From a checkpoint of a small class-conditioned image diffusion model.
Data: trained on stained colorectal tissue patches (NCT-CRC-HE-100K), 39.6 epochs.
Rows from block 4 of a small class-conditioned image diffusion model, named by matrix and row number. Rows with one number belong to one channel. Each number is 128 + 32 x the weight over its row's rms, rounded and kept within 0 to 255. All counts start at 0.
After each channel's rows are labels from the 100 images, of 14976 (inputs lightly noised), where the channel reaches its highest value: "top examples" is what is common among them. Only what is clearly more common there than usual is listed. The data: stained colorectal tissue patches (NCT-CRC-HE-100K).
# convs0: first 3x3 conv (model.mid.0.convs.0.weight, 192x192x3x3, standardized in use, each kernel summed), inputs 0-191
# convs1: second 3x3 conv (model.mid.0.convs.1.weight, 192x192x3x3, standardized in use, transposed, each kernel summed), outputs 0-191

convs0.14 [115 202 196 119  99 126 101 100  73 112 143  90 122 147 100 182 164 106 117 117  49 151 106 160 160 175 113 144 119  84 171 112 106 146 148 151  72 183 163 137 139 175 119 174 121 136 171  90  93  86  93 143 131 140 141 126 137 133  96 119 143 166 150 156 108 115 108 123 164 130 135 131 163 126 111 132  96 101  99 152 108 123 107  82 116 148 134 100  81 150 156 100 138  64 108  99 178 111 136 111 126 145  90 131 123 143 120  82 100 168 129  95 172 141 185 113 174 153 146 125 133 191 138 205  85 123 118  57 148 180 176 129  94 107 154 114 199 156  85 162 141  92 105 126  99 134  73 113 117  76 100  89 154 116 119 127 154 191 180 196 192 195  62 158 105 142 118  96 111 124 160 122 111 148 104 149 143 186 103 110 129 161 134 109 106 125 151 163  70 166 115 127]
convs1.14 [123 114 107 127 208 144 151 157 133 162 118 137 145  74 119 123  98 144 155 113 172 125 135 125 163 111 122 139 175 188 141 135 186  70 100 150 164  74 140 110  90 193 113  85 150 141 150 139 111 149 123 130 113 135  80 176 136 104 151 110 196 195 126  86  88 130 144 125 132 154 110 149 161 122 112 111 110 154  83  95  63 136 143 154 102 198  89  78 108 124 202 164 137 108 167 158 145 176 143 147  94 130 140 127  68 170 108 176 156 156 161 163 146 156 176 133 162 135 122 138 134 103  84 122 137  87 100 130 189 111  95 149 110 101 199 171 122  75  92 153 114 114 149  93 145  91  92 119 152 178 128 186 103  86 116  55 102 135 167 185  97 164 148 143  71 193 151 134 143 132 151 139  83 137 156 100 138 129 146 150 108 104 115 138 132 216 113 126 163 101 142 112]
top examples: tissue: smooth muscle

convs0.54 [129 111 113 134 122  87 118 159 110 138 136  96 146 160 152 158 122 132  98 173 105 170  77 160 175  80 136 131 161 170 113 109 175 137 161 125 140  75 138 132 134  61 137 138 102 107 160 155 118  87 191 173 152 114 107 140  77 184 150  89  98 122 144 173  66 124  98 127  71 158 161 112 157 116 153 141 122 133 160  48 170 124  67 100 158 151 124 192 133 145  86 153 173 151 109 131 148 150 150 127 158 143 151 172 159  78  87 136  92 145 143 116  66  92 124  94 121 140 144 120 147 171 198  74 141 127 138  89 133 106 155 158 139 109  59 177 128  87  97 149 144 179 128  73 163 114 180 118 142 142 142 137 204 118 172 119 215  97 138 106 115 124 145 189 191 100  89 158 143 173 130 139 100 133 155  96 121  79  73 111  97  74 113 109  91 117 111 151 114 124 151 116]
convs1.54 [128 123 150 146 127 113 143  84 104  84 181 143 132 130 132 136 145 129 149 141 125 144 108 174 125 103 111 106 121  96 176  96  65 136 156 138 203 143 149 112 137 111 128 135 168 112 118  92 129 156 152 158 125 190 215 124 134 153 142 119 153 102 161 103 161  92 136 134 124 127  78 124 133 135 151 159 169 151 135 125 153 126 139 181 106 122 147 141 168 143 145 131 165 131 105 164  77 105 131 132  78 178 161 143  81 113 114 175 148 163 161 139  95 189 177 112 117 121 119 155  99  79 102 116 143 106 192  80   0 127  88 199  74 115 172 145 137 121 187 101 148 131 144 126 133 113  75 130 135 120 172 136 112 189 136 179 102 139 128 197   0 122 117 164 104 183 177 149 136 122 122 155 126 141 110 120 100 135 132 131 121 113 107 153 119  99 133 120 105 131 121 152]
top examples: tissue: lymphocytes

convs0.28 [138 132  98 113  83 129  77 106 145 158 135 126 125 114 158 107  82 154 120  94 107 136 107 103 148 113  43 153 185 170 116 133 155 155 101  60 101 203 127 138 140 106 157 132  93 175 154 121  88 171 100 126 126 149 153 147 187 132 159 150 118 127 165 133  73 123 120 122  98 168  70  71 110 109  94 124 111  87 184  97 158 115  51 118 137  80  71 121 122 101 121 135 164  75  69 198 143 138 135  92 135 142 122 180 182 141 169 135 127  98  89 119 143 161 128  96 160 150 129 185 123  88 145 170 165 151 130 145 183 139 110 174 117  54 118 154 178  86 123 179 141 138  96 126 146 167 170 112  84 127  86 148 152 160 149 134 148 127 129 111 113  56  78 100 117 151  90  93 125 162 146 117 109 156 137 112 141 143  66  99 119 164 143 172 139 183 135 121 173 118 207 140]
convs1.28 [ 79 198 161 196 154 148 162 166 119 139 112 119 144 133  82 164 165 118  85 146 118 168  88 139 165 191 158 131 161 157 101 163 160  86 115 180 105 141 131 128 131 149 113  99 132 142  78 186 161 148  68 122 145 116  74 123 105  92 126 119 112 149 108 153 152 157 111 173 108 103 185 186 207  90 128 125 135  61 125 146 119 124 142 145  99  74 157 118 116 116 105 116 137 119 114 114  74 124 138 151 160 146  95 113 139  67  98  83 189 109 114 175 100  57 174 114 107 151 154 123 190 182 135 106 128 170  62 103  32 166 132 108 145 124 149 149 138 168  91 162 134  89 161 148 169 107 113  80 110 122  97 150  75 168 101 133 135 146 188 133 121 131 143  96 160 113 109 184 114 127 109 165 117 129 115 136 106 189 203 133 132 134 142 116 165 119 133 154 149 162 153 128]
top examples: tissue: tumour epithelium; tissue: smooth muscle

convs0.112 [ 73 149 130 188 154  98 116 149 106 103 142 121 103 106 131 107 111 101 116 180 125  82 151 150 112 120 155 109 119 166 157 115 152 187  81  80  91 148 107  99 168 182 136  88 176 163  72 186 127 115 168 125 140 167 109 184 149 179 109 105 126 152 147 158 118 140 120 152 159 119 189  85 149 152 113  99 164 110 151  81  95  87 133 119 103 156  97 173 140  59 138 170  98 130 110 136 169 155  85 106 107 147 105 141 125 116 229 124 132 111 112 137 152 102  96 124 157  33 115 197 115  65 124 150 164 106 133  94 138 103 175 135 136 120  93 104 102 128 145 154 149 190 158 112 138  84  89 102 132 142 109 107 133 103 163  92 133 132  43 138  95 109  99 187 116 104 146 114 205 104 112  94 169 145 132 140  82 193 113  72 158 123  96  83 146  94 115 121 162 149 127 139]
convs1.112 [141 122 102 117 144 102 108 142  76 158 158 131 113 125 173 127 126 137 144 172  68 116  64 132 135 115 145 110 133 110  97 123 102 107 112 132 111 157 109 118 115 143 109 142 169  53 205 114 118 113 205 119 133 181 152 196  98 178 136 137 196 144 144 117 171 124 116 108 143 125 236 107 170 132 141  82  75 117  83 129  96 115 138  98  34 132 129 139 153  99 163 123 131 148  92 195 121 167 130 151 115 166 150 103 163 111 101 111 147  90 101 167 136 148 137 143  95 110 115 153 112 132  63 122 153  40  85  87 108 167  85 156 183 121 130 133  77  83 163 127 120  98 121  71  82 145 103 160 162 157 134 106 146  87  76 114 105 110  83 127 100 109 135 173 121 137 109 180  99 127 127 176 113 135 154 142 116 112 136 107 207  79  51 137 128 135  98 121 121 112 126 129]
top examples: tissue: cancer-associated stroma

convs0.189 [169 128 141 121 180  95 152 139 129  91  71  81 114 126 127 155  94  96 181 154 148  66 185 104 194 132 154 108 141 131 143  86  88  84 168 158 123  78 140 111 156  83 142 183 139 125 134 139 116 151 178 136 141  94 155 130 120 127 173 124 204 124 119 157 103 167 170 194 142  55  94 166  99 143 128 124 151  49 186 206 113  91 150 114  97 102  89 120 169 130 160 184 171 108 127 102 103 131 121 132  64 145 146 150  88 136 149  92 121 135 155 127 168  88  74 108 112 122 135 119 114 160 104 151 131 101 132 171  96  85 141 165 178  85 117  98  84 162 140  88 140 135 123 102 126 115 185 111 119  89 121 146  92  88 166  95 133 126  85 109 168 130 154 107  94  86 104 114 161 174 195 128  70 118 157 186 110 178 158 149  85  83 132 128 159 115 135 120 112 138 137 171]
convs1.189 [127  92 147 110  48 135 145 137 208 119 171 129 141 116 132 118 104 144 119  68 130  46 147 137 120  77 144 146 114 170 137 150 210 206 122 152 154 140 146 110 170 116 143 103  95  97 140 122 132 140 113  73 116  90 137 136 125 127 119 142 109 111 141  59 101 150 132 124 127  92 162 146  89 116  94 110 133 108 151 123 109 133 132 105 198 130 147  19  57 146  94 120 118 202 161 129 106 124 152 106 109 167 161 144 150  87 117  99 124 155 151 100 107 126  44 109 171 104 164 137 191 132 163 124 138  65  46 162 182 168  73 102  74 132  82 139 171  68 142 114 122 170 101 116 123  99 149 103 158 142  98 123 101 155 157 161 114 129  80 108  70 142 102 108 123 141  96  58  92 149 106 143 139 128 113 153 111 156  88 151 158 147 145 135 131 140 135 106 138 104 124 132]
top examples: tissue: lymphocytes

convs0.146 [102 121 202 169  81 118 145 100 158 120 130  69 109 139 174 158 131 172 127 128 138 139 162  87 122 160 105 117 127 139  77  69  57  84 119  74 118 148 148 116 154 123 218  55 140 141 105 114 109 116  77 100 161 106 157  79 184 163 143 139 105  94  85 128 118 111 132  98 108 126 126 141 122 165 171  94 117 132 113  98 131 141 106 179 134 159 181 151 103 171  89 175  70 139 137 165  74 177 144 161 127  91 150  86 112 122 100 102 158 184 105 148 106 138  95  96 110 145 135 144 139  56 100 104 166 127 119  80 151 137 101 189 124  77  82 123 125 132  81 137 103 122 149 130  61 122 161 135 114 126  94 103 186 128 156 142 139 159  86  91 102 125 107  46  88 137 129 117 120 117 117 118 105 149  73 142  79  47 153 119 133 139 130 209 152 170 119 135  87 129 136 125]
convs1.146 [ 56 133 107  57 124 169 108 105 130 128 124 148  97 158 143 122 113 169 107 148  99  96 133 113 170 174 118 143 160 146 101 148 160 129  49  63 134 101  99 179 134 135  54 133 128 131 147 130 155  91  96 156 129 106 136 101  70 155 132 189 107 161  94 130 134 131 143 149 113 118  69 133 162 208 189  99 166  99 175 176 156 136 126  95 149 114  95 130 243 105 139 129 105 155 158 145 152 131  98 134 102 156 118 119 127 169 196 103 160 184  97  84 156  77 134  74 102 134  76  93 152 109 125 156 120 140 106 129 101 127  78  69 152 142 155 126 137 140  96 166 152  94 127 101  96 157 163 145 111 133 114 128 129  59 130 130 154 131  96  24 174 163  81 179  92 134 125  78 110  91 101 126 154 113 114 102 132 132 112 146 108  99 129 153 144 104 169 154 145 129 125 158]
top examples: tissue: smooth muscle

convs0.187 [134  93 117 155  96 159  95 156 125  79 120  75 153 125  73 122 140 199 144 154 129  80 159 138  97 124  69 180 163 106 148 184 174 151  86 121 100 116 113 134 141  90 139 191  75 111 151 119 146 143 104 126 112  75 107 169 125 143 136 177 192 120 144 111 142 109  92  90 127 154 144 149 109 154 150 115  73  82 103  80 163 144 123 140 127 105  73 162 164 180 136 103  97 113 200 165 182 136 121 127 120 144 140  92 119  93 130 108 143 104 136  88  96 107 170 173 125 161 132 133 115 159  56  94 170 155 116 127 123 132 109  85 121 203 125  71 119 111 142 179  74  99 124  94 109 180  97 163 172 170 180  99 138 161 106  96 128 129 126 147  71 207 130  72 151  56 155 125 156 133 112  75 119 130 124 181 108 152  84 123 129  94  96  81 148 111 118 157 142  92 145 162]
convs1.187 [130 159 103 125 194 130 117 143 153 123 110 151 116 136 152 150 133  61 155 124 152  89 142 122 117 138 129  92 153 124 164 122 155 133 127 108 181 106 134 180 117 156 167 175 110 181 133 149 118 116 183 173 125 142 141 102 162 112 108  85 101 103 134 149  58  98 123 141 138 125 119 169  83 132  86 103 101 179  98 142  92 117 121 124  62 138 195 140 101  58 179 154 187 144  99 139 136  85 142 153 143 149  92 102  55 125 138 165 169  61  80 113 109 162  90 138 121 129  84  96 135  99 197 157 145 128  92 199 103  90 175 134 119 122 121 134 183  23 126 140 176 132 106 134 142 143 123 111 152 106 121 142 125  91 118 115 139 120 110 183 135  92 129  68  99 127 131 102 104 114 120 127  97 145 189 170 151  92 161 147 251  83 120 105 135 154  93 113 145 158 111  93]
top examples: tissue: lymphocytes; tissue: normal colon mucosa

convs0.78 [144 158 167 150  85 117 128 179  93  61 101 143 179 149 148 129 134 129 136  89 139 102 102 126  83 108 167  92 106 114 164 151  97 110  92 131  86 139  82 109 117 171 174 180 115 111 161 136 130 125 116 115 109 137  96 133 165 137 124  71 184 132 121  89  97 169  98 120 111 100 201 161  90 126 143 147 123  77 144 120  62 132 178 149 155  74  80 126  98 121 130  99 107 110 137   3 141 189  93 180 119 136 179 185 159 158 126 131  97 112 129  69 225 111 182 173 119 162 123 178 106 135 105 150 102 108 134 182 163  90 149 107 154 110 158 167  99 119 101 106 174 147 130 145 114  78 125  79 135 137  90 185 162  97 191 117 110 154  91 116  99 111 101 156 194 114 130 161 112 142 129  82 137 136 144 121 124 108 108 164  84 136 101 151 100 144  99 124 135 140 117 120]
convs1.78 [124 129 114 126  91 144 133  36  29 143 131 140 129 152  59 106 118 138 133 111 148 154  98 138 108 135 133 134 151 114 182 107 156 212 140 157 159 129 131 124 169 143  88  91 146  91  93 152 140 112 135  63 140 147 162 143 120 124 120 117 192 221 125 133  81 131 160 147 119 159 153 146 111  94 116 120  72 140  96 181 147  58 117 119 113 127 179  97 163 102  76 120 128 186  81 137 138 103 166 123 122 181 114 129 143 146 188 146 134 113 124 154  93 178 110  88 148  95 158 123  75 126 109 107 185  99 157 112 162 161 141 214 116 128  65 139 146  80 133 183 132 172 163 130 140  53 167 112 104 154 102 112 150  98 149 148 126 122 106 124 114 146 172 177 117 147 159 155 166 105 158 129 106 158 169 132 124 143 174 162 146 186 163 152 184 119 157 117 137  98  95 131]
top examples: tissue: lymphocytes

convs0.21 [144 146 130  97 141 131 139 114 120 128 129  80  66 157  93 147 173 145  93 126 109 175  92 100  85 151 104  97 124 140 163  60 118 153 142 100 132 145 169 147 155 127 102 182 170 111 103 148 156 115 160 103 129 141 141 136 157 177 117 163  84 127 103 131  83 132 143 187 126 157 178 133 121 126 125 135 116 118 157 140 125 133 221 184 182 193 156  91 189 133 130 145 152 116 199 155 117 105 143 131  85 103  95 130 123  99  52 103  73 109  45 108 184 130  71 174 101 123 128 127 147 166 137 147 118  89 117 136 135 175  95 120 137 168  87 154 131 129 108 102  91 170 109 101 174 200 106 127 104 122  99 111 104 131 133 154  37 174 152 208 129 126 164 102 165 197 167  88  52 107 142 111 117 105 135  96 138 135 118 170 151 103 136 159 124 127 104 141 116 104 118 177]
convs1.21 [123  76 135  97 103 163 139  68 116 149 149 121 138 137 138 123 122 134 122 139 124  88 150 136 133 143 159 125 145 115 124 113 160  43 129  97 179 132 114 107  22 145 129 144 134 113 154 122 127 102  96 144 116 162  88  87 150 146 149 100 169  36 155 126 120 184 118 129 148 144 157 140  53 139 153  87 145 142 168  96 125 194 145 116  92 135 138 158 167 117 116 113 129 202 103 184 107 114  97 140 142 132 128 128  95 138 147 151 139 143 106 196 130 113 169 102 104 119 141 153 138 156 217 117 118 142 108 143 215 173 168 108  68 125  89 143 162 138 176 113 131 134 132 131 111 116 132 108  78  95 145 156 163 109  94  65 120 158 105 106  99 120 124 104 138 196 104 131 164   7 126 195 122 125 122 121 179 137  48 146  95 166 151 148 120 155 111 113 103 133  87 114]
top examples: tissue: lymphocytes

convs0.99 [128 141  94 132  95  88 165 137 141 107 143 118 123 107 105 124 136  80  98 115 128 100 111 186 117 130 167 148 107 179 114 101 134  89 156 130 172 109 188  73 151 116 125 161 154 119 207 190 124 146 125 139 168 132  68 151 107  72 187 117 141  72 170 144 137  86 146 188 104  56  98 117 136 124 169  88 108 190 158 136 144 151 136 196 142  95  82  92 136 171  70  94 117 148 149 129 124 111 124 164 113 143 139 128 134 166 195 119 125 162 150 130 152 113  98 131  99  71 148 120 103 139 107 135  83 134 129  96 139 181  85 117 115 147 142 139 130 118 140 126 130 103  75  92 118 182 129 181  96 136 116  90 114  77 154 105 107 147 109 246 136  60 150 124 129 118 106  66 109 183 195 158 123 189 124  86  53 136 139 159 117 148 153 138 128 127 141 172 133 152 120 155]
convs1.99 [138  38 124 151  90  97 142 143 160 162  81 126 150 154 138 138 140 115 134 125 123 143 115 130 115 107 126 121 133 169 160 114 146 178 129 141 113 154 102 109 102 103 161 134 100 158 115 118 120 121 104  89 113 129  90  75 126 143 116 137 151 173 107  96 105 134 142 113  93 169 209 115   0 170 130 118 193  68 163 140 116 113 141 122  50 158 147 152 115 162 135 110  99 193 110  67 176 114  77 142 116 147 119 137  95 140 107 150 135 186 133 138 123 168 110 115 141 103  62 140  76 137 124 115 164 117  71 181 136  84 147 178 158 138 125 143 158  61 142 122 127 172  84  84 139 148 159 102 162  97 128 163 162 128 116 137 118 112 112 136  82 110 101 116 105 170 121 179 157  88  82 107 150 152 105 152 106 150 106  75 164 106 184 135 144 161 137 116 146  94 102  96]
top examples: tissue: lymphocytes

convs0.147 [104 146 204 139 141 147 179  78 129 151 135 107 122  82 159 106 107  91 153 135 154  97 140 103 167  60 172 121 118  80 115 139 114 136 134 153 166 102  90 223  96 112  38 105 150 115 117 141 108 105 135 110 103 122 119 144 146  76 119  74 154 155 133 126 204 111 113 142 120 128 113 142  96 144  92 122 137 192 108 126 116 167 125 162 161 104 150  96 150 111 148 116 119 126 178 193 124 105 127 137 101 112  97 133 137 175  68 138 124 159 164 156 130  94 176 139 116 104 128 130 116 108 108 127 140 131  36 153 123 118 110  46 105 174 128 125 154 144 133  48 119  97 121 151 150 101 132 214 165 145 146 107  76  87 160 149  84 170 129 170 203 142 115 169 151 134 197 112 127 169 154 145  95  71 167 126 143 114 131 137 100 111 103  69 140 125 135  97  64  98 105 112]
convs1.147 [101 119 165 139 101  87 122 120 126 136 111 154 127  77 140 141 157 111 106  94 108 136 127 140 119 132 162 139 128 143 166 135  72  49 201 135 109  94 138 146 132 152  99 131 144 121 179 110 161 120 133 187 123  70 135 148 166  92 186 118 136 160 173 141 161 177 141 112 164 105 136  88  15 160 139 133 127 113 127 173 141 123 135 148 109  99 117 109 174 104 127 155 112 180 109 129 128 133 117 199  78 139 112 162 137 163 123  80 140  46  70  83 133 143  70 121 145 110 126 144  89 110 106 140 130 136 158  77  27 180 137 134 155 133  89 140 112  46 186  83 133 153 116 168 100 119 120 119  55 114  85 176 140 146 152 126 126  76  84 192  72 157 104 158 146  94 128  62 109 114 114  76  98 142 156 138 144 151 122 126 114 139 134 137 169 169 143 112 126 160 109 116]
top examples: tissue: tumour epithelium

convs0.46 [145 163 214  73 119  76 161 185 141 159  86 113  89 128 140 142 189  80  81 140 130 120 114  93 152 101 138 182 123  69 161 157 102 121 185 153 142 125 130 149 154  71 149 111 125 111 138 117 120 170 134 162 133 150  73 186 110 162 132  92 126 170 116 146 106  84 135 162 115 110 121 161 155 125 124 117 144  83 139  91 130 147  93 159 163  87 171 148 128 102 140 162 113  81 183 140  89 150 102 132  92  96  85 152 111  94 142  88 125 128 133 136 105 118 125  91 118 115 173  82  89 141  68  83 160 115 149 129 102 148 111 217 154 110 118  88 109 160 138 112 108 162  86 110 122 149 114 153 108 212 128 148  32 180 160 108 143 172 164 134 122 177 110 113 136 129 138 162  71 146 138 102 131  52 141 115  73 128  71 121  98  54 116 151 111 160  91 137 114 142 113  87]
convs1.46 [136 101  79 173 112 127 128 162 118 156 141 146 123 140  99  56 170  97 202 169 211 108  97 135 143  99 127 102  98 164  94  93 209 110 162 123 101 153 189 158  93 152 144 131  97 168 135  87 106 117 156  90 113 105 113 105 152 134 137 135 129 101 138 107 123 164 148  88 136 132 112  63 187 160 144  76 121 150 103 142 165 104 133 189  46 125 117 117 100 107 181 124 147 165 121 115 111 139 154 143 138 119 177  99 127 165 100 109 134  88 117  82 125  75 139 121 124 126 126 138  97 160 139 168 105 165 198 122 214 185 140  60 124 138 149 108 126 184 151  83  89 155 153 204 169 138 169 124 133 124 127 105 168  77 117 182 153 129 193 110 135 105 154 122 177 110  96 119 118 143 116 178  91 140  86 105 150  95 163 135 149 174 108 131 128  80 142 159 137 158  87 121]
top examples: tissue: cancer-associated stroma

convs0.82 [100 168 119 155 140 112 164 149 200 136 163 116 142 130 132 177 100  88  96  97 154  95 120 116  77  69 115 155 115 119  99  69 146 128 163 119 127 110 112 134  96 142 170  98 138 122 154 135  86 127  77 118 188 143 140  72 109 103  86 204 110 140  64 169 120 135 118 124 183  83 146 114 165 128 141  94 125 103  75 117 164 130  98 108 138 126 118  99 129  92  66 101  89  76 139 111 126 178 141 138 163 174 125 180 108 177 171 105 123 148 103  97 109 185 133 139 172  95 117 101 156 172  73 129 114 119 139 123 141  94 140 110 142  98  62 139 102 136  68  83 101 141 159 124 136 107 154  89 157 161  29 133 107 135 104 140 135 134  94 105 177 149 169 121 148 162  87 152  77 160  56  69 140 135 128 142  74 152 139  86 171 154 166 129 155 126 151 143 196 192 147  98]
convs1.82 [146  59 126 114 103 144 152 133 169 147 101 140 125 120 183 135 151  89 154 131 139 130 116 149 159 128  69 178 162 148 146 108 115  80  99  52  95 151 106 120 121 112  98 142 167  73  62 171 113 120 139 108 132 109 127 117 152  80  91 106 102  92  71 126  93 144 106 153 159 155 103 144 153 112  91 154 153 117 129 136 122  99 156 167 125 171 117 127 194 144 136 136 138 146  70 184 155 132 169  95 107 146 127 132  94 165 116 166  81 109 107 150 107 130 129 181 105 119 112  75  90  77 134 186 128  99  66 111  96 161 194 175 167 137 143 123 141  74 172 161 146 112  91  90 147 155 117 165 112 161 110  91 155  57 126 134 123 222 108 119 113 117 108 118 107 109 163 147 143 117 202 187 127  91 133  79  63 157 108 168  70  78  72  92 123 144 131 143  93 108 173 104]
top examples: tissue: smooth muscle

convs0.127 [156 160  99 130 142 119 142 136  97 104 109 120 102 143  85 110  83 138 169  95  79  54 132 142  97  95 168 151 111 165 183  94 136 117 173  84  81 128  62 187  92 137 117 107 109 115 162  98 136 176 141 123 132 191 120 143 124 127  92 151 113 152 110  92 173 135 121 118 164 157  86 137 126 120  50 136 152 132  74 138 142 173 153 165  73 105 125 102 126 127 107 128 112  94 106 166 119 125 198 188 144 181 161  86 136 147 141 156 164 163 126 122 180 153 122  94 120 186 102 214 198 136  86  75 121 121 120 120  97 159 114  96 131  98 122  87  81 147 127  91 180 149 131 107 110 115 127 116 207 173 131 119 117 164 156  61  78 129  78 137 137  81  88  94 149 103 113  90 103 122 127 177  96  72 125 176 127 109 113 128 143 190  92 135 129  89  81 141 110 136 125 162]
convs1.127 [120  47 116  89  59 148 136 123  38  92  74 125 138 104 126 105 123 118 128 159 127  25 139 154 124 125 147 135 118 147  96  72 143  96 138 134  81 127 141 109 184 146 145 134 122 103 139 114 116 146  66  76 120 162  81 131 122 116 116 150  76 121 139 171 143 120 147 128 138 118 147 149 205 128 143 158 135 165 149 117 126 131 138 121 177  98 139  41 136 156 139 134 117 182 164 152 122 142 136 107 118 229 180 135 107 155 139 112 146 128 120 146  92 117 164 144 140 131 139 143 184  98 162 110  95  83  97 141 157 103 133 145 129 112 145 137  72 179 118 112 121 100 129 124 128 126  77 123  75 156 178 111 139 115 111  95 111 113  78 138   6 132  78 194  92  81 136 176 126 219 109 152 128 146  93 106  85 125  73 105 131 117 152 142 132 145 129 104 124 117 106 142]
top examples: tissue: lymphocytes

convs0.140 [105 117 102 208 124 118 167 164 119  91  83  35 112  92 103 133  94 137  94 107  92  96  83 109 124 114  95  87 111 159 161 149  95 131 138 108 121 149 123 142 115 166 148 138 120 157 152 106 124  73 121 123 115  53 129  89 120  85 175 183 118 141 141 131 189 164 150 154 133 145 141 111 120 160 124 121 129 166 185 118 180 151  85 199 174 106  84 137 152 153 119  94 131  97  99 131 164  66 109 123 164 148 210 113 117  65  63 139 149 152  85 150 141 155 150 141 125 135 131 124 146 145  81  79 159 185 161 199 161  73 133 101  38 127 158  66 112 107 128 103  93 105 148 117 150 117 118 136 140 102 136 168 123 148 113 143 184 146 115 148 140 109 154  93 149 170 152 112 149  79 135 178 104 186 139 142 132 108 160 144 187 181 115 142 149 156 145 121 111 131 191 133]
convs1.140 [119 154 127 122 142 129 135 104 145 187 117 122 134 127 141 136 145 114 122 255 170 122 116 137  98 134 158 163 129 150 143 121 101 104 150 148  26  61 232 142 107 100 114 114  94 124 137 150 125 140  91 176 120  84  61 129 148 149 139 139 123 149 131  97 117 140 138 116  67 158  42 116 223 140 127 140 150 131 113 151 130 100 149 116  81 120 138 127  46 142 130 138 118 131 106 154 110 130  94 105 176 128  97 144 122 119 116 132 132 109 124 154 133  75  68 113 143 136 142 142 143 120 111 113 131 222 107 110 155 148 130 131 149  44 145 137  94 199 123 121 125  77 140 127  92 125 172 122  80 113 173 127 110 138 116 185 116  94 170 125 114 125 123 184 125  90 102 175 150 165 134 157 159 130 127 131 109 141  39  97 106 126 130 139 130 157 137 115 145 122  69 167]
top examples: tissue: cancer-associated stroma

convs0.113 [121 171 138 157  96 116 141 176 134 128 101 132 109 155  97 140 169 143 128 166 110 127 181 144 191 130 112 111 195 152 127  45 144 172 127 131 189 113 156 134  70 109  90  80 111 116 150 108  71 166 117 119 137 117  80 156 161  92 137  81 117 178 110 134 104 140  97 130 124 156 128 128  98 131 104 131 134 108 129 145 175 101 122 164 147 134  68  97 182 112  85 180  72 156 118 181 118 119 147 109 103 141 142 137 122  95 177 180 132 186 155 140 168  95 161 101 102  69 138 112 124 132  99  68 101 142 110 178 147 100 118 104  96 150 187  67 176 167 196 157 172  92  87 169 128 129 169 159 140 119 130  88  78 150 101 171 113  76 131 190 158  98 125 138 112 159  54 130 183 120 131 164 134 124 158 188  95 134 163  73 104 154 120 113 114 150  92  83 129 137  80 133]
convs1.113 [153 151 115 133  95 180 141 113 111 148 146 121 127 131 145 113 166 131 150 103 199 179 165  97 142 101  73 147 129 161 122 136 195 179 150  95  41 111 116 161 146 113 117 138 112 154 152 108 145 163 150 138 114  83 101 162 166 148 123 111  74 144 150 110 138 157 135 104 110 125  52  93 137 146 148 173 136 110 143  98 108 124 145 130 102 174  83 117 135  76 136 102  90 118 103  84 132 161 154  97 117 156 112 101  56 116 123 240  85 104 127 101 142 165 132 116 135 114  88 133 111 108 174  96 158  87 177  79  85  70 114  89 129 116 163 122 160  71 124  91 108 164 128 109 120 172  82 113 186 188 105  68 142 115 158 143 102 136 206 122 205 133 197 132 133 134 105  67 149 104 129 131 164 111 156 134 222 133 151 128 159 107 125 145  98 135 121 126 123 110 117 154]
top examples: tissue: smooth muscle

convs0.128 [148 157 156 165 162 116 150 129 138 175 192 172 195 125 152 109 144 162 117 135 101  81 125 173 138 170 148 150 109 140  94 133 110 114 107 126  87  89 143 150 150 100 106 104 155 149 150  87 134 153 154 133 132 169 174 106 105  69 187  98 110  75  98  73 105  71  97 171  68 142 131 142 165 132 183 100 137 136  93 159  95 131 121 165 167 109 112 118 130 115 131  83 172  94 149  91 165 101 152 167 139 156 186 153 172 151 180  92 151 123 184 166 144  72 141 157 153 106 235 111 136  73 160 105  81  84  78 127 173 130 130 136  75 125 178 143 134 132 122 228 124 104 101 103 137 123 105  84 125 119 101 118 175 118 166  82 108 109  63 112 133 152 198 136 119 135 119 180 120 144 154 111  93  64  97 102 104  94 121 116 132 146 139 136 114 106  86 121 139 139 134 117]
convs1.128 [105 157 136 229  99 179 130 147 118  35 123 132 134 134 134 114 130 122 117  67  80 108 141 148 109 107  92 135 123 143 143 127 157  95  88 146 114 122 148 133 142 137 122 125 117 113 173 112 120 138  74  28 124  64 129 147 123 149 123 115 102 195 115  80 139 133 138 125 141 131  65 146 229 119  75 123 136 214 132 120 119 158 150 124 138 125 136 149 121 121 108 137 120 131 155 113 109 137 115 172 132  91 100 127 140 151  93 101 139 118 132  80 120 128  92 136 121 133 146 144 114 129 115 106  58 154  99 157 201 135   0 174  68  58  61 148 150 207 111 144 122 133 129 138 128 133 101 135 224 117 152 116 107 116 140 147 106 144 113 148 209 123 118 122 121 119  91 162 121 157 110 152 101 113 113 116 145 130 107 128 142  92  78 139 132 132 129 107 125  93 135 109]
top examples: tissue: tumour epithelium; tissue: normal colon mucosa